config.toml
model = "image classifier"
dataset = "photos of plants, animals and fungi (iNaturalist)"
train_examples = 155796
image_size = 24
grayscale = true
crop_scale_min = 1
horizontal_flip = true
targets = ["order", "family", "species"]
num_classes = [67, 181, 646]
arch = "vgg"
norm = "batchnorm"
hidden_act = "relu"
depths = [3, 6, 3]
kernel_size = 3
stem = "deep"
widths = [48, 96, 192]
downsampling = "avg"
mixing = "mixup"
label_smoothing = 0.05
loss = "cross_entropy"
init = "torch_default"
optimizer = "nadamw"
learning_rate = 0.0015
beta1 = 0.9
beta2 = 0.999
eps = 1e-08
max_grad_norm = 0.5
ema_decay = 0.995
max_steps = 40000
batch_size = 128
epochs = 32.9
lr_schedule = "cosine_restarts"
final_lr_fraction = 0
warmup_steps = 2000
weight_decay = 0.02
Rows from block 4, named by matrix and row number. Each number is 500 + 40 x the weight over the matrix's rms, rounded and kept within 0 to 999. All counts start at 0. Numbers have three digits each.
# conv: 3x3 conv (model.blocks.4.conv.weight, 96x96x3x3), inputs 63-71, a 3x3 kernel for each
conv.48:562536488546564485554597536546534509540505509510495528451533526421499498417475440554562479530585468466512426482452426523545465508497454518531473514541492510478519602525534554492485544508530510456499484524516474538539494470526543550439517595521
conv.49:485472425545493446535471444497520514525519508474448464562562550568559533466482512491487489484484466488481499500468432524526468531496499516441401596531463493532466475487481475483500440460460546488459550486458540488399446431480503484484488491470
conv.50:470473471462460462479474487486473476506473465512503506518540455530506456524512490498507480563562551547527529522481517536487491509489461532510542464463466434466442487470481397430471469493506472470440475470427511462432470464493474438406468478475
conv.51:568540558570545549551549568539509526565548563594596603519500459540485452547496472541501479514511497528510505513499518462441457486483469470464469474472485509483469542508432525478447540484441513476481457464490479510531603557545539522536531533553
conv.52:424460452481468519494519548506471448413454457478491436390461488385459486443487484507492515459496510434489518553506494538538562488508515464469523540536424566575468509534609461500595407424567578572504488500521465518535484512465507564547440465522
conv.53:514530495513543479480508443514481470548556527510516473417559425481565503486559436481501396540551512470495486473476478520560517496558498444464520523509538439509533506549474511551529419525454490530474499527488466521472509559561472509553503527545
conv.54:561485509537517514529524527420465478486512495494552540429487529501500470557503446468456457507501479500502473594596589526553518495508456455502561510522544531460442510529504538526488456465447555468534497526560477521532520470577468416507511510500
conv.55:499457426527490460478468464542528507474489495479488469528492486521484506525485507460420490467464475551495471485517511499526530515513511464474532457449499420419406449523562482534558485538555500527555546588540466501475443399400373382456420447505
conv.56:458533562511560553454507516389407451497528542497544554450471498408436439464490429524552480426495468433514509519513506500483508451446488531555511525511502571554511423426409455529511522596556493465464502509540546550579532532489497515461444455460
conv.57:474445498471488529489440495492496501524503475473493507501508512507467504503457487478478499537485460522497463509446491503463495482456487535500524448482526476524513445476504537488516558511469457521505534540547540512530528535550478516546523441464
conv.58:568544502575478459587515530448451449429448491457477511536509439517520463489489457566517505544504503448408426497507496508529528442488519529523519554537545536506536482546444522521472514501467558495464561499501500438453418506520514507548556560510
conv.59:366406520401448572472467467528559499457539523497492468485500462524511470474524549489528521471530500588472515496528493487494471533520486502462412543571505470501522472483494543546536494559532537479494455464530483517546476451526489492542545473539
conv.60:384522508397503526451454531539488541529507501532504497370460442490544492481513486443434390485453465474488493489514506514515513541521511411438480453442487455487427428488551406451468500485431504516521544512526547469483552543477490486480552534549
conv.61:533447462502428452516498477534550544494530532514480500548516487579515464527483468555518416533517537531482515468480484496492514508533576498443395570524479552609552525460448519516527504502484450492484468486462531506484403474475470513528507492543
conv.62:562568499539575523485525461513479460523512473445479441501537609487507574478523595504525553504515523503506518491482494519504512515497486484476500533494509454471523510499563511519569438518558510479470556505503515451473469543571420492515450456442
conv.63:510529494494529519473508518536538532495516501485495477493470442438451457408456484481503520523510525491505539464478460476486456455477448451436529459451516444438499515557542507533548433500522500523508451476509419464486458502522460447507499485508
conv.64:544542507547527513548499493466479476514496450447441394393548463416511465494555559513506475497523493530502465520512498528498465516479476532535506485517538462533556479544471535592559493592553467516532488502479456458470484490470522488516567565552
conv.65:515464487553523517573526510547528476546544488460472480494538561547540504439451436545510510544471467518479502496490510427467484533590567413387543561558502554581482388511572389576571444572552343417471366468475540558498446525502413474529446486514
conv.66:573524536542424460533500532485517513485524531466472493563578585518516496446493458462465507493475535480503518497471474542513558611578601573526538450497526512540540506496512522534551491544536471489436527509492460441416460470439533529518517503494
conv.67:535514534562546568525545574414411440482468467505493493503500463538502483529492479471504527493519545480497504453489507479503525482506520564580549514562506509567542613517489561479501494468498514486495512479510476457514491488451523533505499515453
conv.68:550517493543463462565514491433513460469492510481496515621543505545527500488551530543520541493485531444493528511554510483503514457450417592498492546426490527465481529481489559498475525476495537489487571469441498460466550468548507507452441467433
conv.69:521539501556539489561504456534548505490468462489445446511481475507480522537517540457462481452489534449492523516561485554565446534504445499480434474551523485532497493465471553535498481494513556564494459501458484490416537512548516515536486555557
conv.70:543515509511521478501540495489472471490497509490510495517523460443526511427481495520503467542522469504533481541539537524533524502500493496499527499486476549519502455518501455531507452512514534562568530559555496524519497537511457499533462479499
conv.71:449503473498510466507517481541538533561561555539532515485462483484493503531533542500471475426407416438460490563540516533551532519537492480501430389456432469484484462527508453515536428508560447452438497503491513549504499489520555510560515508513
conv.72:488500532468477515457532505512529524472485456502479431486545479482499500432458488478447437504470464493498475388397357387415375417419395512440499535457555521455524468433474494472509454487505459452453450470456492493500512497489530485511466440483
conv.73:457426539479447498496503462458491483478496522505532555449479453453514530470524497484508432462475486436463507407456468455488515443473497526486489472504563443457513438404440457462499469474482498446480559491449541530538382398433501506446446503492
conv.74:547536523534507502525521473504468483490495511500519510490517534490495500510480467504484490514493497537538534470478488471479478482514496544488593526457529448454527479570559526575565556577555519544505505501488492457479485513473492498513535548521
conv.75:505508504493443517476484554450480498481534520480538570573584529490509512409425449513467484451472495422444469512487444473439444500513520483414508545530524473561496533510514537472516490471511512486479487422482480469597472495517444437503417386451
conv.76:430450440454417412461431435522526519506522500464465477549583538520514471539524461461461466415396441443421477508506479508492479475480464526511460456489514441478515515458450577544519516515524499537499505505485547547498478492466478553517450505516
conv.77:491501456460481484466484487516484535573496500561531516530495481539525529564488528501522507522534510505510479512505492473478467508497468459521511390453505491477505491488503529516521483512518544472442534468438480487508505527505461433440422488533
conv.78:476475513493489555502519551540541502444483445502489482474447492488493510517550505460464505508452489512440455484518546497550530417444467526540526566538485551477483465511535455534524376486484528574493482512459465457392467478533440462528456471525