A small image classifier, trained from scratch.
Model: 1.54M parameters, 24-pixel images, norm batchnorm, depths [3, 6, 3].
Training: nadamw at rate 0.0015, 40000 steps, batches of 128, held-out accuracy 35%.
Data: trained on photos of plants, animals and fungi (iNaturalist), 32.9 epochs.
Rows from block 3 of a small image classifier, named by matrix and row number. Each number is 128 + 24 x the weight over its row's rms, rounded and kept within 0 to 255. All counts start at 0. After the name is the row's rms in percent of the matrix's.
Before each channel's rows are labels from the 100 images, of 14976, where the channel reaches its highest value: "top examples" is what is common among them. Only what is clearly more common there than usual is listed. The data: photos of plants, animals and fungi (iNaturalist).
# conv: 3x3 conv (model.blocks.3.conv.weight, 96x48x3x3, each kernel summed), inputs 0-47

top examples: class Aves; order Passeriformes
conv.37 078 [102 157 113 124 152  94 115  88 145  99 121 101  96 124 137 110 148  61 108  95 102 148 148 158  82 150 106 130 111 138 151 133 133 149 141 156 106 148 170 130 115 117 123  94 111 109 118 127]

top examples: class Aves
conv.43 095 [171 127 151 176 113 153  91  93 100 134 147 130 112 145 131 116 143  96 132 150 112 109 150  97 102 149 134 135 135 135 122 110 170 180 133 110 128  93  86 125 168 125 166 122 149 117 130 104]

top examples: class Aves
conv.45 087 [154 149 154 118 160 133 127 106 127 161 127 114  92 108 122 142  92 112 129 124 158 129 124 144 144  70  95 136 109 140 115 156  90 111 123 103 106 158 141 147 161 106 109  72  96  96 135 107]

top examples: class Aves; phylum Chordata; order Passeriformes
conv.3 065 [125 117 157  90 123 102  99 117 132 153 103 150 126 139 121 145 123 164 146 158 116 122 158 120  76 156  96 142 145 116 170 151  96 100 144 121 102 140  95  89 138 105  71 118 115 120 109 128]

top examples: class Aves; phylum Chordata
conv.42 078 [104 167 131 101 140 183 118 118 139 143 108 116  74 141 113 103 133 124 107 124 141 146 100 146 136 100 140 127 122 132 120 177 122  92 107 103 130 167 148 170 166 156 112 113 128 168 150 134]

top examples: class Aves; phylum Chordata; order Passeriformes
conv.91 074 [136 107 131 137 144 153 153 107 134 116 149 138 101 154 118  76 100 128 131 134 114  84 119 128 125 153 152 101 133 122 127 173  75 128 133  59 132  92  87 135 100 109 128 113 127 131 109 101]

top examples: class Aves
conv.75 083 [144 128 141 123 108 203 113 116 144 116 130 121 116 141 150 133  88 138 180 151 140 168 132 127 131 123 125 119 181 143 124 193 165 160 139 111 136 133 131 106 129 131 121 112  94 148 137 114]

top examples: class Aves
conv.80 085 [167 148 140 166 139 139 134 109 130 127 139 148 102 114  87 127 115 147 121 104 122 121 118 118 131 142 118 121 158 156 138 171  94 109 135 123 105 138  99 119 137 108  65  45 114 124 131 109]

top examples: class Aves; order Passeriformes
conv.78 114 [160 106 183 102 139  92 158 133 110 118 142 136 160 116 140  66 128 161 116 121 134 101 145 127 131 130 127  78 127 135 132 138  74 110 154 129 160  99 119 105  98 130 136  99 118 108 114 108]

top examples: class Aves; order Passeriformes
conv.39 114 [123  93 117 145 127 124 145 131  73 113 136  74 143 167 141 109 123 137 171 145  95 144 128  85 118 120 150 117 154  90 134 150 127 110 185 150 141 124  90 129 126 139 139 110 104 136 114  93]

top examples: order Passeriformes
conv.34 110 [104 150 122 128 132 108 145 144 159 134 106 145 143 161 116  70 125 104 141 118 110 107 146 130 121 141 123  90  69 133 107 110 143 137 160 105 155  51 124 105 135 130 133 118 148 122 137 166]

top examples: class Aves
conv.59 100 [128 134 142 139 126 120 128 123 147 137 134 119 141 128 155 127 144 140 144 116 138 140 107  94 144  38 158 156 125 134 117 119  60 129 151 143 138 124 116 165 116 159  92 153 165 135 154 103]

top examples: order Passeriformes
conv.61 160 [140 136 124 136 113 115 128 130 131 134 111 132 119 134 133  30 125 128 136 140 128 149 136 129 109 129 118  86 111 134 128 134 119 129 140 129 145  21 100 122 130 131 142 118 124 130 136 114]

top examples: class Aves; order Passeriformes
conv.70 074 [119 117 144  66 131 160 170 132 142 126 138 129 135 125 155  87 147  92 146 120 121 135  98 167  98  97 135 122 114  92 114 154 116 105  72 140 134 139 107 126 154 108 121 158  96 110 101 120]

top examples: class Aves; phylum Chordata
conv.1 076 [154  93  96  99 122 137 133 138 150 137  94 146 120 117 168 105 111  94 154 144 125 133 164 134 139 117 135 130 142 153 111 130 125 153 147  94 119 138 131  70  73 112  90 152 125 132  76 108]

top examples: order Passeriformes
conv.82 089 [146 118 136 108 106 131 130 122 161 149 139 134 109 105 151 124 108 101 141 138 129  51 145 103 110 132 106  80 127 132 124 146 184 118 135  77 165 105 162 107 152 136 121 110 146 115 146 137]

top examples: class Aves
conv.68 063 [ 93 112 129 113 130 139  50 133 129 145 137 119 125 144 151 135 121 159 134 110 144 161 136 121 107  76  97 162  99  70  91 126 133 132 133 114 113 160 139  88 126 123 100 132 139 119 147 136]

top examples: class Aves
conv.25 082 [142  95 110 142  87  93 131 128 117  94 123  82 110 146 123 126 118  97 124 152  88  95 107 126 142  86  89 126 138 100 103 121 120  99 135 167 115 144 147 145 130 108 125 113  84  90  99 102]

top examples: order Passeriformes
conv.31 107 [110 138 140 127 121 154 112 129 118 118 121 150 158 127 108  31 143 123 112 129 148 113 117 122  73 141 104 123 147 111 130 155 129 131 133 110 145  71 130  94 153 138 160 137  97 138 142 119]

top examples: class Aves
conv.33 073 [149 135 104 112 133 120 104  97 143 121 144  98 172 139 109 156 180 110 159 133  91 115 128 159 124 170 157 136 126 132 119 136 126 119 121 116 106  98 125 138 107 207 115 131 148 166 117 113]

top examples: class Aves; phylum Chordata
conv.93 074 [ 95 114 140 119  97 106 150 151 119 121 164 150  96 139 148 127 178 150  96 121 135 103 109 118 111 125 126 139 108 131 139 106  97 115 140 204 141 120 145 160 153 150 147 153  99 128 172 125]

top examples: class Aves
conv.47 090 [134 131 159 160 100 157  84 138 117 146 111 159 144 162 134 112 145 163 118 145 141 113 146 107 128 133 170 116 135  95 130 146 154 145 144 118 145  88 117 120 134 145 185 141 176 138 169  96]

top examples: class Aves
conv.88 063 [ 92  68 105 106 130 153 161 118 149 146 147 125 130 104 141 120 131 124 159 114 128 111 103  99 109 131 133 134 112  92 110 104 152 109 110 110 142 177 141 101  96 112 144 185 130 152 118 167]

top examples: order Lepidoptera
conv.27 120 [103 114 130 101 137  98  91 137 129  89 119 113 149 114 114 135 119 119 117 113 118 101  98  93 134 125  85 126 140  86 133 105 107  78 116 112 112 132 152  72 103 112 111  64 129 114 117 145]

top examples: class Aves; order Passeriformes
conv.56 145 [122 139 143 117  59 170 130 138 127  95 111 116  96 132 165 128 114 149 154 134 101 133 106  69 132 129 126 128 138 106 127 150 128 140 110 133  56 146 135  90 163 122 110 133 118 124 116 136]

top examples: class Aves; order Passeriformes
conv.5 141 [156 110  87  93 134 148 140 152 107 129 163 161 134 135 126 144 103 115 151 145 120 102  63 123 139 138 136 120 113 108 118 132 143 112  75 114 133 136  87 150 140  97 134 145 160 158  86 159]

top examples: class Aves; order Passeriformes
conv.9 113 [126 118 128 158  98 110 155 108 146 102 146 145 104 149 101 123 136  68 157  78 127 119 138 116 132  94 144  98 110 143  93 136 135 112 152 121 157  86 105  92  87 108 107 111 105 121 152 116]

top examples: class Aves
conv.76 096 [115 121 135 125 163 100 143  85 106 117 111 133 109 115 122 140 163  91 100  92 155 109 114 105 117 109  94 104 113 142 127  97 112 118 127 154 125 136 141 150 131 108  91 164  72 100 141  76]

top examples: class Aves; order Passeriformes
conv.40 086 [ 79 169 140  77 138 103 139  96 122 131 139 162 116 134 115 161 147 115  99 113 111 130 157 136 129 158 132 149  89 115 128 141  88 119 124 113  97 167  85 112 169 104 155 126 130 132 111 147]

top examples: class Aves; order Passeriformes
conv.52 119 [102 130 141 114 136 146 148 126 141 146 109 112 103 113 145 118 107 165 132 130 128  72 146 143 117 157 115 142 100 147 136 124 125 139 104  35 106 109 144 126 161 127 103 123  81 108 107 141]

top examples: class Aves; order Passeriformes
conv.10 077 [147  77 169 143 131  95 155 127 133 153 115 131 114 121 134 160 100 119 159 139 106 115 157 124 141 128 120 107 134 135 168 133  96 122 105 118  97 118 109  58 108 101 138 167 126 114 118  84]

top examples: class Aves; order Passeriformes
conv.18 071 [ 76 139 106 113 139  88 137 120 122 131  78 125 164 117 129  77 105  87 158  81 115 108 108 152 117 154 130 144 114 139  96 112  91 144 150 115 154  94 123 120 151 134 132 134  97 108 122 133]

top examples: order Passeriformes
conv.57 096 [126 119 167 110 136 126 137  86 122 127 110 151 121 133 133  82 116 103 170 110 138 135 159 139  83 125  87 136  78 116  91 154 107 159 104 125 115  95 107 110 131 103 107 122  80 105 131 110]

top examples: class Aves
conv.21 061 [150 119 103 172 163  92 112 148 116 131 126 134  93 108 166 119 191 116  99 134 141 172 129 109 126 133 153 112 163 151 143 159  86 160 127 135 124 100 118 110 112 125 114 121 157 104 150 115]

top examples: class Aves; order Passeriformes
conv.15 126 [111 137 145 123 117 114 111 120 147 113  73  67 139  78 139 143 141 145 113  79 135 132 171 134 136 138 130 125 124 146 117 132 147 143 169 121 111 133 155 105 109 170 124  90 113  79 119 115]

top examples: class Aves
conv.48 081 [131 117 176 103 128 144 154 120 125 117 127 116  96 122 115 103 103 127 120  99  79 129 107 144 125 108 136 161 142 141 118  69 130 175 103 121 116 161 136  80 151  98 131 146 126  86 103 152]

top examples: class Aves
conv.44 097 [113  78 131 133  85 108 114 139 139 164 131  97 119 120 125 115 105 130 155 126 104 153 151 166 106 139 131 166 127 122 104 128 113 150  89 108 137 115 133  83  82 132 112 184 105 148  98 145]

top examples: order Lepidoptera
conv.60 077 [118 109 137 105 162 143 111 115 146 127 131 104 188 129  96 147 103 101 130  89  97  92 120 143 144 136  92 131 126 127 117 124 133 121 143 137 132 185 161 136 136  83  78 116  85 129 116 134]

top examples: class Aves
conv.50 081 [150 102 126 131 119  68 150  99 127 138 126 123 173 137 128 162 119 124 108 108 150 122 132 114 131 140  92  91  93 125 151  59 115  92 139 187 134 132 130 140  97 128 133 106 121 136 131 136]

top examples: class Aves
conv.53 122 [138 144 157 100 128 141 107  99 110  81 126 130 109 118 106 111 115 107 126  95 111 124 134 168 128 107 135 111 105  85  49 145 128  90 101 138 128  73 146 109 103 130 132 125 142 140 134 135]