A small image classifier, trained from scratch.
Model: 1.54M parameters, arch vgg, norm batchnorm, activation relu, depths [3, 6, 3].
Training: nadamw at rate 0.0015, batches of 128, held-out accuracy 35%.
Data: trained on photos of plants, animals and fungi (iNaturalist), 155796 training examples, 32.9 epochs.
Rows from block 6 of a small image classifier, named by matrix and row number. Each number is 500 + 50 x the weight over its row's rms, rounded and kept within 0 to 999. All counts start at 0. Numbers have three digits each.
Before each channel's rows are labels from the 100 images, of 14976, where the channel reaches its highest value: "place" is the part of the image that holds the peak. Only what is clearly more common there than usual is listed. The data: photos of plants, animals and fungi (iNaturalist). In brackets: how many of the 100, against the usual share in percent.
# conv: 3x3 conv (model.blocks.6.conv.weight, 96x96x3x3, each kernel summed), inputs 0-95

place: centre (65 vs 11.1)
conv.31:582556510462556538493459527514470477510482437530392523517501506457625548440475497552582507501488507505448426499538437510481429372553546513492521500575477467493535488389487581419507511471537484598468540465480484506625438462386571436500513464540505477525485534430416561521518486587467543488

place: centre (84 vs 11.1)
conv.33:379522497514525491558429454522509548562474419545559503502461497505473303402526462496408540445492456527574511557454495382518532418515446513505449446484479484472515540529521514566517478486449433537515461391515542505451516518452488602410559507504500493538470519443537526523477489441414493466

place: centre (34 vs 11.1)
conv.90:513396497485520505401478457515453412583522534487501540523562478496525570509535512470556544485493558411437406528365515504450539473532487594423531446552570577504403493477453557473487339408498444464510497526464467494494468501444533543415483454452448572497480502449541511549511528505482522461

place: centre (76 vs 11.1)
conv.47:518511491554511591480576432449474540430548455506491478485482464498466524478511534408501487450417514367547571515446476480437435518543485525509544490458523432403482468548552449573523494398505520382497467496492453489410483436501582482431379447471477557484539555542522444610539512486431461488

place: top right (28 vs 11.1)
conv.14:564437504533507494512508395421517518492511528378498444540393520479457452503512499411491507406460536480537459409480500511542505522428485491489474529502526535561450398513466448463494476503474519411516497549513432488448392543554550457456402356424491545464589492550482597433484533509523474477

place: bottom left (28 vs 11.1)
conv.64:433499463488457484551522469534554463513476456551554468441510531459428547439536559522555480584552549501560396455482519503464484551489492521544505461564466462505442448538482544456484455529343480464508524595534539450466431490533404539504604491473388537513528466461449506420469464414371523436

place: centre (62 vs 11.1)
conv.88:506463454505518511463579468505505477486497436392467564532518495474564571393497487499499503529470435470525546517526508496437494466523330514495509380406470428431484497459467464544488432477552489521459511341397491504475528469487520482484551523464462490539495548570388482524599573472552473507

place: top right (28 vs 11.1)
conv.71:539493469464530434573460495507405482478579491428519421518453521487452489508447371478540512519543542483547444408532474506565417496469503505468440570564440562526485435506478423458497509582489563444421472565628466492546388523546480439475539435403433519538434459487524493482462465442523478454

place: centre (45 vs 11.1)
conv.26:431496575484470523482491544568571549470531524452490500540489522507418536445462500484589513508528556526517414521389448614508536495431495505505408383433500565466493414497572462545488497561488528464489459387456432575561519497471458446473474490495500480470551503557554576417428545431395520502

place: centre (86 vs 11.1)
conv.35:447452451483490550498412504485526500480580459541496503503515536531535511336544507519529445521544468507512485528498525366536517389435443479511472518462491508466501531522469551503467490547519381506551426362438538507533532452466483592494552550511571376544475384471488502475498549580460472476

place: centre (73 vs 11.1)
conv.62:463400550470421463418569488476495495520541508456446559555468442444538455619533431473552530449554497437541585573497446586527493372487555492502472477534478550468461550494484492614482492433454515477508545460519464552536513511515570537461501556554524430493567644516493473545561441459459517453

place: centre (44 vs 11.1)
conv.84:440513525483474571541483464479480489469483466533479478527446544457550403558503465445446467528465365475531562521506438497505457400490440445522475469439498425445445489520492496557470466432533481414545452415372483498531517447411554529509533538507580382452506500453473580521492490578511369454

place: centre (60 vs 11.1)
conv.18:565498454558545583572453490462494485459450444518563504471563528558459536447501547545416427552522399480571564557562380515506490562547438533495590421513510456490511565527456492545591497407431451458513388494433475542359497474503470449488502529451524494497498509478565478529528476580517504502

place: bottom left (36 vs 11.1); bottom right (29 vs 11.1)
conv.16:454448531553477577579469495457537527511556484490485465506510403426439555452493513493574512507450536582445530372445500546493565465474511413582512475454499549422438441569542432444454500572498459420441506403546544530456445551544446574571458504484576515458480494569568572431537494542498491495

place: centre (88 vs 11.1)
conv.13:463431511472545564523503436406483450495518423521457502552530564449508571391486611471482556575498593471481576577521562518527534468510471486415481529524572448446551462543542461525458485538540550445576407452570413540482566527425545564459530541440447482511552502598467476510587506498499496531

place: centre (73 vs 11.1)
conv.70:506534515519473527516416446489497580569489417488466503466419453438460548460523520515542477419526517483408509544487409495571478537529394548463526403540577572413493497456564434429506519459519500455501540554565521478552481407546485590393447509529545495556522469535448535560567598541487468433

place: bottom left (41 vs 11.1); bottom right (32 vs 11.1)
conv.56:511519550523465441519472432478469520556597491506470486536473492462554500514504416489540530582522502499363488390517483462455457493428546443519552526694477480561440475458515548416466458477543506567544551565552462492565412488519523478547566478454552546559515457505506477421425545512418477498

place: bottom centre (60 vs 11.1)
conv.8:612506388439484503482432576478458400494578454437568497454440474544499461518490425522522471460549557427541490436505420571504422461519506463470475502491527435475428405555476459483475456511622428526434408508590507461499538441518442511522500509433461454506416426515548535499543494477466512557

place: centre (58 vs 11.1)
conv.21:524432539515452533523439396441518461547428426477551580445496430410465594416511539498491477535485527426443374488465505469432541452487458545407512450463498558559423450559468423511489477518503517479536508495489465594526480388507546581466512378529498539484509479510554506495573524575526467490

place: centre (72 vs 11.1)
conv.50:537519563518470490484451553492465468491535424506501596620544471497550539559418550519550510569455458493513504534552488525494480581438462493476552493545470440495505538511526541571474502390587528502502541429449465547583572522388463536344588531482462439581489531546452493469501608468513522528

place: bottom left (35 vs 11.1)
conv.74:512526452501520463500527570516520507548547511478455483464486481510525427457518463610509482523507516549469507346510328442533415434476511443453498494527466484562506466553510414442522480562504477585480526517545558482493386460585474508578420502445489447541478578532555496437510376546494496452

place: centre (66 vs 11.1)
conv.12:548578482487564426459426384517506542539455480534465464515494482450526531554450498507483514608606583506573579539514452532449511448461353540616513332513529457419517490477526441492560506461435519457518501539549484543457470526453485451498556486513457548471516540481548493557533470501447491504

place: centre (37 vs 11.1); bottom centre (36 vs 11.1)
conv.69:543526371450512556516427512505576522466529554486532482497486426545460501461566420473555527498460458507549476477508461536583507540461499493519432484476528556409460496549518538504481547506542427442447419479487457453389481482482419444548512519396474483532486487565535490350453444514500636408

place: centre (59 vs 11.1)
conv.30:557520475484517419456454519475496479506550423511510483472539386423491539453504518549498420475496523431486477545604538502519454540492414501527444447450465306451573503533572450526463508400498490436499505489425524549477498473472478589480514522465426472500510511490429556375491444477551582541

place: bottom right (56 vs 11.1)
conv.5:509454478506450555519577510467476370458477500540469507448519561484524519564457560475529452406493493421463461356431421469473461507446538433467459548494446445490522402529523412451523461518547466502504503488465488580463442491558528517577439613516552466482540486528564422446431522496612453485

place: bottom left (34 vs 11.1)
conv.92:543488455440524442557504564461452545461504521426551438481438466605480447460502455476523489492423554492466484411486443530567398475524560492483483554490500571477528378530549427510489515593479583411460523522588486515507476480577470388503510440435525480510467527586482515494474412386563457484

place: centre (51 vs 11.1)
conv.38:561470549510508457461482535597478540489472431454597549415475470557410499514426480517541376485508619484460543521511369535495552451457543479506504516422509591504527546498472492512482510636519472528491445395540544495495513416548475522512495527537445491515488465505584491523504488428599595492

place: bottom right (34 vs 11.1)
conv.63:492537393543534513459444572472498483492535577505446447453488468404571457489518492477551541580416452528487548404474491514569512557504552389563479526480389555530561478521454481418435516497528443537474382494502468467460405379496487459584517496533513513467493528414498477451501446547535503422

place: centre (45 vs 11.1); bottom centre (28 vs 11.1)
conv.15:601452479475489458404397571479485467440565530540543544549552474570526533486514473529525541614501489481467454510549439486515488476540441504344558520525517493478485484410435575433440476482563367481474378505486476523519463412432478451484511492438468547535510461501493450555521510449448527443

place: centre (68 vs 11.1)
conv.65:454533521520481470475423528547534556588446440551532552497457477506373379439445480553467524424480540567534473596465465507539525478489574522495465453414435481521488555546569505540468501533517382503513492399481503509522557486508418585444591474490475528503426457407548545481484546464472595474

place: bottom centre (30 vs 11.1)
conv.61:434453433514532404504574429473532456500566505480524422507522552481462575373476548455637445538492542497519503458497461578484476433437418450560488472515497501512483530498459526539567467464506576397524499458360440532525500541463560448487540496428474522448528531584437468483469538583460499543

place: top right (56 vs 11.1)
conv.32:551555472489563542608495533529532467480489496530494477427486618367562540482485519448531501472434482421498482470509553586510512431493473458526438483477487480482523552497483532437562524556508493571526343485474516558579471496421577465505510558572510529409436537417416492464462501572569439474

place: top right (93 vs 11.1)
conv.0:576542507453575444475435483477436496487513458549464471560478509480564440543503368495549517510558477478460506429561474463508462522403518479425468551593478543579599488430440439383544529524547439537497418573540459471452417483474461425526432558531523538556479521517475488401479520547527492430

place: top right (47 vs 11.1); top centre (29 vs 11.1)
conv.7:532443480514496550478576504431524514409480549511541490478430571549427493558495576466475507425510553452502494405486531465527498527541522437425417496443587531479516464489356459407470517518546549491510423482483472438550416475475475509465417488486397552442455448504459464492455552424549431391

place: centre (67 vs 11.1)
conv.10:538519546537539411521585597529618504499482504585541509506510493488453529513544470472530471350464596436489489542407516477513530406488498524564453533396492509555564524576498491477465476466534487588543514468435465520499491440470499497417375495480459549373527471464542524471481434552531507472

place: centre (68 vs 11.1)
conv.3:485535508445533584552516482501416453419538471521457475502532460347485589388516500553534512536502501435506512542429499539572447481548468496521528469460532464455449518472552521572509477452478507476373391467482494489500516542396512614516453469497370517517567569532420564532482475472464487526

place: centre (58 vs 11.1)
conv.89:498360516478452505412536405566517533556491527506509534517490520479524496447410551521462504467518555472499459524542381552537480578513399486451458403488503526383527493468525508429538483532450520535492462465573515460502471506524555499528591457523439506614473549548481602458546425404475430475

place: centre (41 vs 11.1); top centre (33 vs 11.1)
conv.4:507468506500443591492480466506442444523514466540504412430457507441476475514484559382560443394548438464487534430462468415458463432472361454453530513549488498533445407508464516520477445457496519383487492501509498493484505459457524559517486482443570419566522405578528549513459464518450388541

place: centre (79 vs 11.1)
conv.44:510488464501478521507441468559552467512491480468479525477547411483483507345525574382543551556472411474475402512502489489480577409509388576482479417393549557399453483507527501535493461415499453469461379440393470451447538468462496501495502474532476551547459488498511521483452543494489509489

place: bottom left (78 vs 11.1)
conv.49:513477470557557525532502447450501479585476484461446474495506387423489531558547500458510476487451513469416440345531520569426510511542497462576528447514496446442470392472516491445513437473517501424361513442485488556407402529483456469539491472420488517506449622528497531510559460516558502474

place: centre (74 vs 11.1)
conv.60:430505446426490454554526476505463486495545463470527477481474482480508446535497553423616500511488444501444506533398490502502524458515415471424458435504467431557415551552485501623411502434593523447513420581568492545538583496484515502545543477445419559510384472527387532490512512526486421531

place: centre (39 vs 11.1); bottom centre (34 vs 11.1)
conv.86:489405410421528500484571546540484528540583424495478441418536501547570547528503521432623559443509527396481516486496513497474533407531502498548405400508442478478497515435456552495545559489593549543475457460533468552599441471471536500445477502534465447483431567524491432492461458539441446430

place: centre (90 vs 11.1)
conv.59:414536503485513470521459502551565541536560452495452464520502532472542431431516544444441565435462479367460456577500485413473464358500563580432467425452510472436553468496565509533494535437515546477472406475494496485528529516388491496444450453527470412539536572569453512566517491519406476473

place: centre (41 vs 11.1)
conv.22:562519469491538516372520550537517475459526456498514539411567430503575522475493528526542384574539483457464447500588495496499504492510431524576543498452489504515417535530499513482508418513543427570522534380479617483597491463510537554495658512564482407451470508539453492558495550506468487535

place: centre (84 vs 11.1)
conv.67:624467481427548396515554519464519492432543445503438457479515580510524534505573469424525417440563507522547524536468426489424488456418393497501501508495484514508566507534428539536539441541492478540590523474431545488470553495525578386438466536515594557513510483589509449568528525555556466574

place: centre (53 vs 11.1); top centre (30 vs 11.1)
conv.76:388553533530500451488521484537536563590520402492548514506444511549484423535566450493531501398479480447536484513516464433458525315513583510481473420483487372424477545543535567582470554495498497472493485506435511519512511480496523551499522487532527427492497612416554509551499488478405515454

place: centre (80 vs 11.1)
conv.39:416535489498447439593494468489521521543546437567499552477490485423411544468483415545543616556441486538473502536509406461560474437477468541537500431471480514383448501521495462534530477402485402539468358437505484519506523492402417525463470608534461448510470485529561527503504455517519551519

place: centre (78 vs 11.1)
conv.17:500512525357434500509476500578549481503511495505391494476570510516538503448495575473528511477557444464510397510518464466459547391471501599561571389450507417376492504574508534540553533515483485455497516443381493481494572548543472444556540498517575455502444533536419537494514459500484500584

place: centre (81 vs 11.1)
conv.28:477507466546494484459465486530517528575495351557529504523474531538501446452550495478615531497451589423471588518502375449418482376456503447506441474444520401471479545468516533546417555504531515368488422505513507498494470441426534529602492492519512447465515493437552500480520490519513435449

place: centre (56 vs 11.1)
conv.85:515435404468493539543607510543528460434560503561552463438492451550483509550555538438566434405539525483490451498443430456357482476525451562476444444481496457438474441531451518513510396475426479533455501458482563530388470475532558493468463497488452476463503478491520400567509430421438448446

place: centre (47 vs 11.1)
conv.57:531524505497481501586499546508440533526543320542537483377501465493397536560411472483570438542516564395497517503489443471526458517531587492530529392534502388497447504514543460469462551515521486476531498577577540503464514429532440549521553498502435532510507440461500523522537443445461396476

place: centre (44 vs 11.1)
conv.77:562508490486510519497446533504536453498471532555576498528494533505473470503459495420531587435549585452437454485439483473504475523487483505473457491460567468538450505454439502457419427551552501552503320470528457537560488465347533408467446493485370563446463476379538504542487479479501544484

place: centre (40 vs 11.1)
conv.52:570445542417497485509475446440503531514554476391405582572489438555514561451519506545556499480421490471515479441587461521485470461506481440535574435523582506367465535493462490452570524421563452414435551527488498542465451540461478499523542504394567588504495499557456452441485506502508573428